{
  "model": "class-conditioned image diffusion model",
  "objective": "epsilon",
  "targets": ["family"],
  "num_classes": 120,
  "cond_dropout": 0.2,
  "head_dim": 48,
  "qk_norm": true,
  "width": 128,
  "optimizer": "muon",
  "nesterov": false,
  "max_grad_norm": 0.5,
  "max_steps": 14800,
  "batch_size": 64,
  "warmup_steps": 1480,
  "weight_decay": 0.05
}
Rows from block 4 of a small class-conditioned image diffusion model, named by matrix and row number. Rows with one number within an expert belong to one neuron, the router's apart. Each number is 200 + 30 x the weight over its row's rms, rounded and kept within 0 to 999. All counts start at 0.
Before each expert's rows are labels from the 100 images, of 14976 (inputs lightly noised), where the router gives the expert most weight on average: "strongest on" is what is common among them. Only what is clearly more common there than usual is listed. The data: photos of plants and fungi (iNaturalist). In brackets: how many of the 100, against the usual share in percent.
# router: slot weights (model.blocks.4.mlp.router.weight, 128x128, trained with AdamW), inputs 0-127
# up: expert up (model.blocks.4.mlp.up, 64x128x128), inputs 0-127
# down: expert down (model.blocks.4.mlp.down, 64x128x128, transposed), outputs 0-127

# expert 0
strongest on: class Liliopsida (25 vs 9.5)
router.0,223,186,189,197,263,259,147,189,210,237,195,206,260,251,207,237,260,203,204,186,138,204,213,226,235,188,156,207,194,195,211,203,191,174,205,176,202,192,191,184,187,275,217,180,225,167,137,230,197,220,162,203,220,230,173,231,154,220,180,225,179,206,175,204,182,215,222,206,196,232,237,193,194,235,228,133,124,253,214,187,230,124,177,216,162,188,187,203,202,208,209,193,215,157,168,270,256,191,226,200,178,199,193,196,205,168,208,217,232,199,232,217,193,237,192,231,137,229,240,168,158,172,203,203,169,212,212,213
router.1,173,181,167,231,175,230,201,200,186,228,167,225,181,225,249,201,200,165,186,150,207,211,170,199,210,204,161,205,195,206,213,196,116,201,190,161,152,209,244,225,188,221,233,229,182,221,200,190,213,206,202,190,177,164,183,214,204,156,201,167,298,166,203,195,174,225,241,164,191,149,212,215,208,220,207,181,266,198,206,201,274,195,210,172,213,196,156,277,195,181,228,203,220,211,198,246,241,224,219,236,146,195,161,191,158,183,189,221,200,189,216,208,213,192,206,193,215,228,186,195,210,171,195,101,268,224,202,265
up.20,200,195,215,172,142,238,209,195,232,191,211,218,187,168,199,167,195,210,168,209,213,238,191,233,201,231,218,176,190,219,193,224,261,206,235,199,239,238,137,223,207,198,186,162,220,142,158,173,224,198,167,188,231,217,166,275,221,224,155,185,189,211,213,184,199,225,277,231,174,224,189,172,239,232,247,226,195,195,187,216,218,107,233,278,178,186,197,202,229,205,183,196,191,244,239,172,213,180,210,160,215,202,167,178,220,163,218,187,218,196,212,246,208,250,235,182,221,176,204,169,148,157,226,259,168,210,212,165
down.20,208,198,205,224,251,188,240,213,212,264,169,192,208,205,185,189,241,173,179,223,254,178,185,212,196,191,222,217,255,187,203,149,192,147,196,186,221,215,164,166,168,199,217,172,199,182,176,174,189,223,183,200,205,208,229,239,156,199,166,221,189,211,234,197,234,185,196,216,163,206,212,203,197,218,269,252,219,234,207,235,189,186,116,173,149,206,168,200,231,150,221,199,202,283,157,171,259,194,196,207,136,168,214,131,227,160,258,224,159,197,181,213,200,179,243,227,260,182,181,212,201,228,213,227,158,207,198,197

# expert 41
strongest on: class Liliopsida (36 vs 9.5)
router.82,212,221,189,178,229,191,192,131,189,206,218,187,170,220,169,243,156,179,185,210,207,219,231,205,153,249,213,168,183,185,212,183,272,191,176,243,197,197,186,191,205,225,227,177,147,186,264,197,155,163,198,200,172,182,180,196,205,159,230,208,176,203,224,229,287,187,188,249,198,219,151,174,165,218,201,162,154,271,195,197,245,190,215,194,166,198,194,189,230,234,218,201,218,247,181,194,251,164,232,185,213,219,215,171,219,138,165,134,201,194,161,151,254,211,190,203,237,232,164,240,234,203,158,169,206,197,190,197
router.83,191,198,181,187,201,226,226,153,186,203,209,192,208,215,165,218,216,185,176,227,200,175,164,206,216,194,202,209,202,154,271,255,252,150,175,227,255,180,179,168,247,180,173,219,193,155,208,191,193,170,228,202,212,178,190,213,220,232,185,261,169,156,190,155,251,179,206,221,224,240,157,143,205,216,191,210,181,275,215,198,252,164,216,257,169,226,173,165,214,235,220,191,188,225,205,249,262,162,194,205,223,194,208,238,204,192,170,181,127,239,200,173,214,130,199,214,177,187,141,197,207,165,181,183,156,207,222,214
up.20,155,173,203,136,191,205,251,263,231,165,193,177,228,218,211,220,229,237,189,233,235,187,166,212,184,196,177,225,224,212,176,178,177,199,216,216,221,207,193,223,211,201,216,229,274,214,173,194,263,183,268,145,209,171,208,178,194,204,191,161,194,200,181,207,195,155,167,175,231,203,254,146,266,195,205,254,261,190,149,209,172,163,228,212,219,220,177,223,209,226,193,249,224,179,186,217,146,211,172,187,192,208,209,276,226,215,192,229,219,210,167,212,231,189,190,206,210,164,220,179,228,200,260,209,240,228,269,177
down.20,230,140,211,236,263,180,267,280,182,215,171,179,198,164,238,229,150,231,175,236,230,232,195,213,165,212,207,193,178,181,166,180,202,252,185,133,196,188,241,200,203,172,176,140,153,190,236,216,177,188,209,221,199,214,217,174,192,219,173,173,169,209,170,188,273,279,198,231,215,192,221,227,158,182,179,259,226,219,166,147,169,174,225,167,159,217,203,192,225,183,182,212,186,174,181,198,178,230,176,227,239,190,199,233,223,241,165,194,217,151,237,212,202,205,181,239,192,180,222,169,217,186,200,237,224,207,187,209

# expert 34
strongest on: order Caryophyllales (25 vs 7.8)
router.68,165,249,212,186,160,153,189,250,205,218,205,247,216,166,185,189,205,178,224,183,145,240,254,182,176,201,113,208,145,211,185,200,152,261,197,219,224,240,209,171,144,221,168,201,215,180,165,237,200,220,219,188,185,240,173,183,227,221,174,188,194,224,188,230,156,202,181,174,183,239,233,195,183,176,209,205,192,219,189,239,160,196,207,220,146,184,199,187,204,218,240,191,205,210,197,156,153,267,183,222,218,183,178,183,226,266,191,204,244,238,214,232,221,239,176,224,206,264,241,233,180,138,178,229,188,176,180,165
router.69,196,180,194,194,152,191,164,163,247,196,167,227,206,200,214,209,177,197,233,218,211,183,224,220,198,158,189,278,205,200,237,220,186,165,207,189,220,186,207,210,202,221,206,179,127,218,246,181,268,221,216,182,188,191,203,254,195,246,213,225,216,169,222,179,195,185,178,176,191,175,202,185,255,285,238,186,236,131,203,196,232,258,208,227,186,252,224,209,175,176,143,186,194,227,213,252,236,234,198,200,167,151,174,207,178,137,187,199,218,200,187,210,169,216,239,179,221,233,193,178,189,241,224,180,261,197,257,250
up.20,190,202,199,201,261,195,201,232,181,215,184,233,224,225,264,193,181,196,201,179,151,187,229,169,196,204,162,198,142,228,143,155,233,225,185,135,213,147,182,138,164,208,212,212,178,202,218,134,239,231,160,175,216,220,228,255,187,164,171,197,170,230,187,248,251,166,185,221,199,169,216,217,164,137,216,187,161,195,185,169,151,183,217,218,182,159,185,193,221,183,214,202,173,198,183,136,208,225,174,229,229,224,221,209,236,206,214,172,224,246,167,175,240,169,200,183,218,234,226,213,217,138,158,196,213,209,146,191
down.20,249,201,229,239,239,217,218,251,229,196,163,181,202,236,174,178,250,217,203,178,191,246,277,174,168,170,234,218,161,175,179,177,148,157,204,202,127,208,222,222,120,218,247,210,227,243,239,214,141,201,242,176,199,205,230,190,210,239,173,196,176,190,152,262,146,206,183,209,164,209,259,180,198,203,193,209,187,220,230,209,186,184,208,194,211,155,185,199,176,180,255,227,198,180,173,206,238,214,184,179,174,192,145,163,200,169,183,189,224,132,218,209,196,182,181,186,208,214,204,262,230,197,173,176,188,224,210,217

# expert 31
strongest on: class Polypodiopsida (26 vs 4.2)
router.62,174,226,268,199,223,176,223,200,261,195,219,175,128,154,183,140,204,226,234,182,162,186,229,254,184,120,189,215,189,215,218,194,217,276,299,210,179,212,185,211,207,195,216,201,229,220,198,183,199,219,226,217,191,189,224,255,173,234,185,226,158,190,203,179,190,182,138,223,201,246,185,214,137,185,184,208,193,213,152,229,189,211,217,214,228,207,184,217,197,206,163,177,208,221,243,241,212,203,245,211,203,193,245,226,238,165,211,225,188,235,160,184,191,243,262,220,190,170,209,245,192,188,203,207,220,201,152,182
router.63,174,178,181,158,152,160,187,174,234,133,197,188,211,227,166,205,202,205,222,250,171,188,225,172,209,180,225,248,168,252,203,165,212,194,206,176,226,249,225,195,167,237,219,157,112,152,208,213,212,268,200,192,201,202,157,164,234,209,202,198,206,195,186,201,198,202,192,205,203,211,224,224,195,177,248,217,204,196,187,136,240,174,180,173,193,231,186,178,207,140,211,199,233,215,228,197,199,194,185,208,196,197,231,148,199,143,208,138,209,191,203,205,305,237,137,174,223,194,202,219,227,171,194,189,251,158,197,242
up.15,226,195,194,204,192,207,213,204,193,205,276,183,229,181,135,239,246,230,161,226,192,196,233,193,262,225,193,192,208,188,207,179,190,215,204,183,248,251,202,185,170,207,260,214,178,212,185,244,178,169,253,140,160,246,166,147,188,202,238,170,180,206,175,218,148,181,192,188,143,230,229,183,213,188,190,207,194,176,201,212,198,199,180,186,137,181,109,205,154,172,211,206,202,182,225,214,235,205,218,208,196,246,212,235,183,243,147,231,221,199,186,212,180,225,235,202,168,232,173,241,240,252,239,148,219,159,184,207
down.15,144,206,190,129,187,174,170,221,180,173,257,187,220,197,226,214,214,263,140,236,168,260,210,140,207,199,224,196,172,261,205,193,227,222,216,184,206,223,199,212,213,118,179,195,214,193,211,240,200,250,202,211,242,193,228,178,149,173,184,166,220,224,202,242,217,214,237,211,191,233,225,203,235,196,204,187,230,176,208,214,158,145,203,214,197,247,170,235,218,197,233,197,225,145,134,163,178,169,225,209,157,177,208,190,213,214,183,194,215,195,193,202,171,194,159,222,178,219,190,174,99,231,232,176,174,178,194,193

# expert 61
strongest on: class Liliopsida (34 vs 9.5)
router.122,174,193,255,267,223,223,207,194,209,256,181,214,245,207,176,181,185,244,193,232,208,205,236,202,218,206,217,189,200,190,205,208,199,204,196,146,219,182,185,233,208,169,214,225,204,201,209,236,228,184,168,206,254,216,258,218,194,213,194,243,89,182,158,175,196,247,186,168,165,247,247,179,196,218,215,169,184,217,210,199,204,218,208,213,166,86,190,216,202,229,203,165,191,191,175,143,206,186,239,218,232,173,224,198,220,185,196,189,227,213,291,190,220,202,184,228,232,177,175,163,253,194,239,234,216,224,206,189
router.123,185,227,228,191,181,131,204,207,211,234,216,235,220,159,177,240,239,201,204,214,147,236,200,187,186,203,164,194,160,207,250,245,216,173,208,202,274,205,172,148,191,186,189,232,188,181,194,173,205,170,227,184,241,226,186,229,166,240,183,225,142,183,176,178,194,226,209,160,223,235,256,190,189,209,197,201,189,261,211,260,164,163,255,269,162,176,178,157,244,260,245,215,199,171,213,187,219,205,206,254,235,166,206,223,189,213,170,161,214,215,189,216,192,163,213,174,156,211,185,213,186,159,164,199,170,220,165,150
up.9,258,166,244,213,210,213,142,182,174,217,220,235,239,149,215,169,217,245,193,190,201,184,190,203,232,191,226,201,137,173,242,242,243,198,229,248,203,183,201,179,197,196,229,173,227,175,206,188,182,180,170,192,165,232,229,241,204,195,125,189,206,176,251,213,219,157,182,209,246,166,206,178,218,180,216,190,164,235,152,183,256,207,211,190,182,221,147,184,252,207,216,270,173,177,205,235,180,187,164,181,177,247,232,189,179,211,232,170,180,218,221,225,264,209,202,211,244,161,221,206,232,187,243,214,188,211,205,283
down.9,241,193,165,198,258,214,149,192,220,174,223,201,158,201,210,236,194,251,217,186,226,202,228,240,218,193,186,193,229,211,269,195,259,195,225,176,264,221,203,186,205,177,229,224,159,196,250,184,216,229,189,158,264,191,216,187,172,228,179,205,220,221,248,192,220,235,201,202,159,178,160,209,211,186,240,206,262,180,170,213,235,207,238,200,179,173,194,190,169,201,220,223,224,201,200,203,197,226,225,199,194,102,148,222,184,176,172,170,161,196,207,203,209,242,200,178,237,216,189,183,161,185,219,127,188,182,112,251