{
  "num_classes": 120,
  "norm": "layernorm",
  "head_dim": 48,
  "num_experts": 64,
  "nesterov": false,
  "warmup_steps": 1480,
  "adamw_weight_decay_other_params": 0.05
}
Rows from block 3 of a small class-conditioned image diffusion model, named by matrix and row number. Rows with one number within an expert belong to one neuron, the router's apart. Each number is 128 + 32 x the weight over its row's rms, rounded and kept within 0 to 255. All counts start at 0. Numbers have three digits each. After the name is the row's rms in percent of the matrix's.
Before each expert's rows are labels from the 100 images, of 14976 (inputs lightly noised), where the router gives the expert most weight on average: "responds to" is what is common among them. Only what is clearly more common there than usual is listed. The data: photos of plants and fungi (iNaturalist).
# router: slot weights (model.blocks.3.mlp.router.weight, 128x128, trained with AdamW), inputs 0-63
# up: expert up (model.blocks.3.mlp.up, 64x128x128), inputs 0-63
# down: expert down (model.blocks.3.mlp.down, 64x128x128, transposed), outputs 0-63

# expert 39
responds to: order Asterales; family: Asteraceae
router.78 090:149123198151114130128177140098081154173043133089167162113166080125118153132095141097166168123169105115170163159155126112086135117173133124126161113159129127152143091134163171082138087066104110
router.79 090:105109134125124121108106149170143108120108104166145137075181128144130144106137140090073215126154127115061160147157134067077104119169153131148152121107095126136114085163117154152139136053133129
up.31 111:126101127103126129108177058109080185150169093084184107129191091163102158123114080084109091143160122160151127108153088129088118135144140145105193065154113142098183093055162114166075119154082163
down.31 093:118097133128148135102132108118168165125094096166070137097090126169199100122172129205098087096144165095134077081094129100084136093133201129148158146152150150125180123136121143155176084122086154
up.32 088:093128124097155163099093141095179151134132138116140164116119171113110097183142167125104110179136157149098110157094087145139111144191115107170143159127105102184146058117153074152053151112106139
down.32 081:074068162118140125137139070084158113125144143125114142107139132097104128118114096080100068134151066100130069140200098185130097125092076111117178141160160177106160152148130111089189140109146107
up.33 092:131155082075103103130117109144136140165140117150122118131117088126091149159130142108072097159082082113191125122100072112098141096157146054123073109118141057089099125122107120148106132113171134
down.33 091:145102109132114138106124110160186152113126152124066090153140154168158131074140066112112120111114180129125117051071237058166135132127141110134186152114148141123129105163190134161104122157156169
up.34 091:193093116093101107118201181125105099151104090150118126215177076079110104153172131164107078125087096125149154148172126121078143140086126162166074163161190159092141172134125145158084127087097132
down.34 085:185136200106088117130120145114165135088157072079123169138185165116152104172099163096120121118135075157154071097148157142111073162121116059132159094144146104148199128092132132095164162097148133
up.35 095:123130112205108064160068101070125154184187157130103168129145129063123181125178158118105102111101168131132122104139113121158105107161146104141102131125123117113139106136066135091089164163146155
down.35 100:143112168162138132191139124087172121118171120104105128176140141143143083115149190091139162109191120126156146148168108113126099137157116127153179090132088121123134193121143124103166104120116075
up.36 081:083221137158158125113115126157135112183089120168191068134197164125066153117127159129118107168142189134171122154096069157162151133075152149151152169098115103154095127060134069152126181107140184
down.36 079:056101168143095129153087151177132151162174068090137060162145119127175119188083137133091058137125043120103176095106175114129171136185104137148128086097085120162168145097145138099091104130135179
up.37 091:152094135177069202174138164109141128204100152140086210110137113093172089109105099215149122129160078125092153133134110150128110166132167102101167191071107132175177102131131137140167147103175112
down.37 095:097164126197091140155119091097168137100121166174150160131180183148125106139111093116096112084121166109108118102077137122169138109145150051125097110154063163118119165170130161125111130174106139
up.38 090:084166184134140126081064095172088130102163129120153116183114135066172164151100145098204123139076130163208108090155117100188107087101121154224077102169159147109151139130158134116132148150140150
down.38 092:080077142165100113159156219128158155135117133082129125163142129086121121155103135077065148120136123171106178139098086162089128135162114125141144123058094121127131096190114124082199110128122142
up.39 122:100162109107110136106087111111152139084149143101142071113090108155103119116113185102204119144122142123178146146132133055081103132093139090131141107126169113134151107114098097096108188182155131
down.39 112:142098145069118089070105182115128146127123145110136122124070136137148124102103225148081096113155082069161067081139113124124137051170141086090133094140151099117129159139173099074175121086098096
up.40 084:111121174129104197206136111136133162121061181128091142097099201159088109127135137132177130158174154121135119113127156106106117161141128133110102133128130096138141165166194137141114180109062090
down.40 086:105084108109037076101144128084087118149170156150131168148125127167089126153099156088123079061122106137116138127197094129170079146093108065123145140185151111106099126162069153182137100152125142
up.41 127:130130127078110178092176109112118157147155093110158119140121094165092097165093071181089106145083065123125173131073151126125174141144162120095140133151117148103150136146231151102127200093136090
down.41 120:137155115085158090096141095100136140125144119085108128140145118148135128138137114101213093136159133130129136121155099112107118175117184099166069114102121173139134135113120169139073088052116099
up.42 079:121125142131152149193115160141096156155128151076120151182120127107141117199147173108156119145138157086109115104151083140105119175116122097102064109192148076182169081075204102125140162114186162
down.42 083:151111132118111119142094146061148076146104047152181150153240155087148122132183155079117089109084156162143096119123113122132127121139197050151147111100120151116109094188067062115070142134159095
up.43 089:106128126180089154129141102094114144116141115163155131108117124185120140083144138130178068125085162164157119112124129175188105165167160137145157182154132079112072175119099152163069130136107153
down.43 088:150148091170151119103150133177158151119148094078125121102092136173135147162127155116148171188052089116169150147085152106142131166084125134106107145130165093102135100107139136093140153073155101
up.44 081:151092091169119130135120111119119096108165192183097140165135100081157095098087080141096116088115079101140083132123126090136102147107129120102114132132073088114099148172106082078143069149103160
down.44 080:138165163142082134195111108127173147137163145142125127172106138165119105124111187103135123137117120145153132097138111088153112112153040125147123139106109163157114164142075104147119153187175181

# expert 31
responds to: class Liliopsida
router.62 108:151144110133071140105118161139130163115151173099123083127124148106154121121120084157134104128152075147134129110151131161103148143074095092140139092141168102135111098125132166105103211129105053
router.63 100:081091148150127121176143112110126094111092069051136086140140049116154167184056095190096112105102121112141139120083126176167130151123177138128129166128163104140126138092140118093125124138064114
up.31 103:127075153150105140095119120096131134123145125103145101085147063116103159128145073085125122172061133104160111116122118138132147103094163127094128169136084124135161098092145231137079101090147087
down.31 090:114179152130119117105071154128165076100143120127107186085144121111161147117097087131120105133159147120077088129118082122090067146195132167168133119120144121109128116163139220143114149075120174
up.32 091:115121054123117123116111134114106091103126110083112107143159180075189149155172154069118054094107078164169064113153138109152123116134167141085150130097108141156199108101120084154150094167121144
down.32 098:152101095144112114124116108126143134195080105149095110079134120092084138107120104135148070136147130094147107107114090093153148132136178128079109185129136129132113176215113124125157173110134096
up.33 089:102117151101228132171183151135141136084141099114086149138107111115161154155089160098198118105186112113150129171111148156128110141133189117122110168115139156118085091081129074140104120124145141
down.33 093:130107165106123118123077149106128130148098147185153135175141173138124159133135081142097203172131093133178196136125124171133170092141123084111129138119138101132145136168146117124169107058132134
up.34 101:140137138146182147148151123093179117132137139116114163146072115142107081120177153151134140170070112097112149167155088066138141158110115070175142158116141213141141144139091105135140056088188064
down.34 099:154118101124121123157110155129158075170120130147124150185194168108115152151144121070138117125173188138153144115114146084089140122189156078120117130131153117152162060142202133121094131163106142
up.35 088:101134082155140134145103096136153157141127113180106177140113148165109105143135120117124158090165131141156102131149154138076108156167206178144087128196132129095119090143173120091103056188121085
down.35 100:154146069160047156139108150105185154138087129140199128126157164096109160095071076181133120116079136161065142137079111141161132145107151153154147146080142123125155154126135157056183146179106087
up.36 079:111161133146077060097110112096111141111139119156113101134124148111162118086112167146072130098046141138193116137109117138164110040079091110134121114129149088141152131134157110136146086094141149
down.36 088:158162164164069131084170136166137129115115129151065133148161127137103142127045134093169118108179135172109169141162116069076099166164094105094111146115134136149108105112134091179142187099081108
up.37 073:129114099150065089108089101117143111161115088142182088115138128111102070123109155070147110077071121133175202093153096061178071090105145096117130146124103161201165113176140069102113106102142128
down.37 083:118123118177066109085175111116126148089153109166087136125114115154073110115159130110075093114152109129204160163173167040122138114132157122151097096138151127089127148068117137175151109128107094
up.38 099:089098123128147101117135146093105071090159125125141100116228078157105123137144134085150116128090160123124111116098157105143097158101105133150149146103122160106130126100190103184082114126156125
down.38 102:148130103182096136128122162122132121111167137164119082057080127139110157142138140175140129149189137164176118151145104117137125083142143179140107189132086115110098172158143186088149146109191143
up.39 097:155127150104105159115119136142134185153123099172167100142172183088121092138143135103117148123127129055149095130132111079094116091165156154168152124151106151110130072171140045107114119096114187
down.39 096:159099160085159163133138109148111136112173106135129112163100117114066124127133151161128117135057100118105125166124130080160177146130169108101158121159089087142121096070051068148104238132166204
up.40 092:158094096104111085146115097129124096179071166072220168138126172086155150143146151101111091157130181091143158184175135125072186133082125117151167143079096174160142126156105152123085094136166153
down.40 093:092167152103162157121101129118096094081113147142034153131138132070085160141117140138180118115161143178096111076104152102199175168108149117164130128141118110123138173170118119114132179097142121
up.41 095:142136116157114134103117129094125082193118087160154103139142100169136098074167109098079141110142177114127139134081123137134148125122140088132133180174130051151141129137166079156162145075150175
down.41 096:077110158132140154144140154078165155104113135102138111150144182153156094131132133085158120144119114133133166091146166109149153170089123106161098165132125113183120147129105113087102113107149173
up.42 100:128076089111114068127155154085107078125134132108141103145115167155134079095119173142132057123138145159167118152155132148128147079165112125158086136112158195181135166121169094168139110155150119
down.42 101:109155141099117155104125145140096165134107098209094151117189126125113141102151131122149027149181144138130133109133113155120111117130109088090152150183116123123071136183165086092109157145113145
up.43 092:104120124107142088065136118147143092159152150186141164082219143127176105114155113144157141103141101094106161137075136123122101089149077110127152133158096113110116145120172067165094124118098181
down.43 083:117196065105171144140139121125118169146097150111131155085058100139094164123102129139157134165131104108160095141193143176142159156104062102108127138111127120113149142168164089148139147147114170
up.44 089:108138207165095082113138069127187125061100110137114144148087092095147203147156130186152126110085107128115189072142103167074181103090119108122101206142115120110170096143099121157113086155176117
down.44 089:128116156153084098104152135128155133151137108132151127139111121152156068088147073096046111133161137132116168152180125117150138064217179121193146139130145160152116140073103167162086157105137117

# expert 49
responds to: class Liliopsida
router.98 096:128138068062158128160132066147117116177126139166134076164111157128144148142170095101123171118132076152135141101096136128094104152121091074115182082076190088101124093120147128139123136168136127
router.99 101:098111132105114075173131132109164176083115104153108111087096150136146145143136184119113144136135110117145142153108199068150045159161151101169158124052094125102162074136099106182117149160134089
up.31 126:139172163146090158214139112121121194102125127115137125158158145144112095138107114124110163104190125154151129139175120179176108124140116117125166135120166087111128126131103176155168126096141121
down.31 130:137092094137125114093151097138113197109124079203132150175113135091176132133102119173107078161093120137081114155163121160134148113157156159175135112089119176108156098125104125153119198086128157
up.32 132:173115145120167159107118128160090137113135135159132131128168091148113058161145104150133132183147127165090107138146088116072109141155117111091104081202088117141084166105103186097154052139096154
down.32 156:133187122121101126107099168231138189108146139193088123105126075113091160173143112145069101171064126185131156055138099117153134127127045178135101142108113149148167074116138142133168114130116138
up.33 086:146129123133156192172163110164106144136129131132153083169171108152088135116168100189124104118146124163046095159144183174076187103122163177138154146137100121088101119165143122169160130117129123
down.33 089:133146136098102135162064103165153130030112162131144147140147109188165164189109153134101102124136151157165127163120102150162086117095115150127067192131143142110103072117110130130121149104180107
up.34 094:119099088109131089133131135103075151126224168159147131142175141095125124131124110126170177113115088108120135085194115122171128118135141104119085189156058139130181156071157124101146132078127165
down.34 095:151215075077080082197163115121120165131102183090138117117063090110082119152192104153087155188101136176146143127089125125089104143150158153120129136126126104123090120151094166143128149126188165
up.35 089:153189138166130127104160096124104128144118125140158120107153103136130106134062111126161168160118151140175073119125110162172154151102155163124052122180095117152131176118130166131118110154118100
down.35 091:118109171147166144175136099143077117157156085079087077134127141090143138112121117087067167129141087100142031165116076101121115081146154133101174107140102079120157087109118122184127191076155125
up.36 081:152120145124170133130097157091117166142118095134121070106047208135166124189152138098107113153180113171166080126131087145068170064114156135150119174068123135154138118078132148146118093131119126
down.36 084:101097105111089136115094183176104122061146134124163097147195119120080103108103184081148125113093084161048113098145178175171108163197130167130109098142121114143102096130101148150114181125112129
up.37 167:135137160150058147156082144136120158091111131109108125086164088134157106074114082174140130121174134123126135134175085190137082111151109107116117162184107124115101112122121156118109106097118124
down.37 186:158166125121148160102126122152133217175101105140147167110107111147113129132158102126152106104103119150128087149130182106137106133168118170133155137147133180148122062180041102112152124137134101
up.38 108:093115133126132119157178121094168240112138134179131096131171134142076121128125126141147172156093110161168169137132100193105106118165097072136095122168107162107137110120114124141158129106142126
down.38 103:096096143133094072100131156098142085127128099111158099173155147102131140148092109127103165140148172107139136144174116153185120128158120097127121144066110137103189130164168174143100096075074123
up.39 119:091145163125085060150114203125092162092174112105122170157137132162094125140163122128140110116125122145106116135166140207146149129165067140147101117096172096137138116080130120199063174094128141
down.39 107:131141107115133155140175107114105078118081111128126159198111173116109098100129077149171115085142158054073170161106146123094089160179072074150143085165125057080079166146131088081127094121121160
up.40 104:134181111123142125146057155149073122135175171158108130154165160064093167131135102161142108185113092176154147076167126077101102109155155114121078104105113197155113161131121115105106150104058157
down.40 099:164141122099153132129179172149150132145114181146134103094139083123132134104125083120096180060156084154126127147171129058148156097129222078191111136157117143120151089139114101087142151097103108
up.41 098:157093102119144163173096119118107087155134160159138107187117086105131109149126113151130154157121151163121088154167076111111152111147132099144167144067146118129157126149126137184159142087097143
down.41 101:150166151113162155127160111093145128098130159119157129119157142103133123084167177113159140113152083094103099091110160044156169138097135103123088164140086171105083071137151107164150126070116061
up.42 089:121149135179119174148134114172071193089144112108125118151062147144097175187137195106166097086133125074080087119197057149112109109135157167067141119146115129169148132152098143087109121116151151
down.42 079:120073150155110115079106143125131132158107121173144178114149139154146085150063139171149060090100114072180084150007142135120155131125103207141124136064139173121127097061120102148153130151120151
up.43 095:146095124128125118106122177183132173095188131122162162107131090142160137165160071110158067092103147145116080166129148143111093112115099147094102107082116136120090133142128114126093086156209178
down.43 099:081109077119105163174168139104188157148031145155139136154145093100143148122137048124089095128101170107154121108082089220163102119130084147164132127094130112143107075147151140093149138134196117
up.44 099:122166120102173130180138118143152076125133073154150127189147146120121080159129118136078153111159196149104119095155191135101100098109118112170142160127122068161095184126163096089127093158091087
down.44 095:115121141149119098140112129104136125122100094161124118189097124090147119160120147099176126097183126160163119101099090082138124124151133105143144149132119144155102125078138125103119153113210063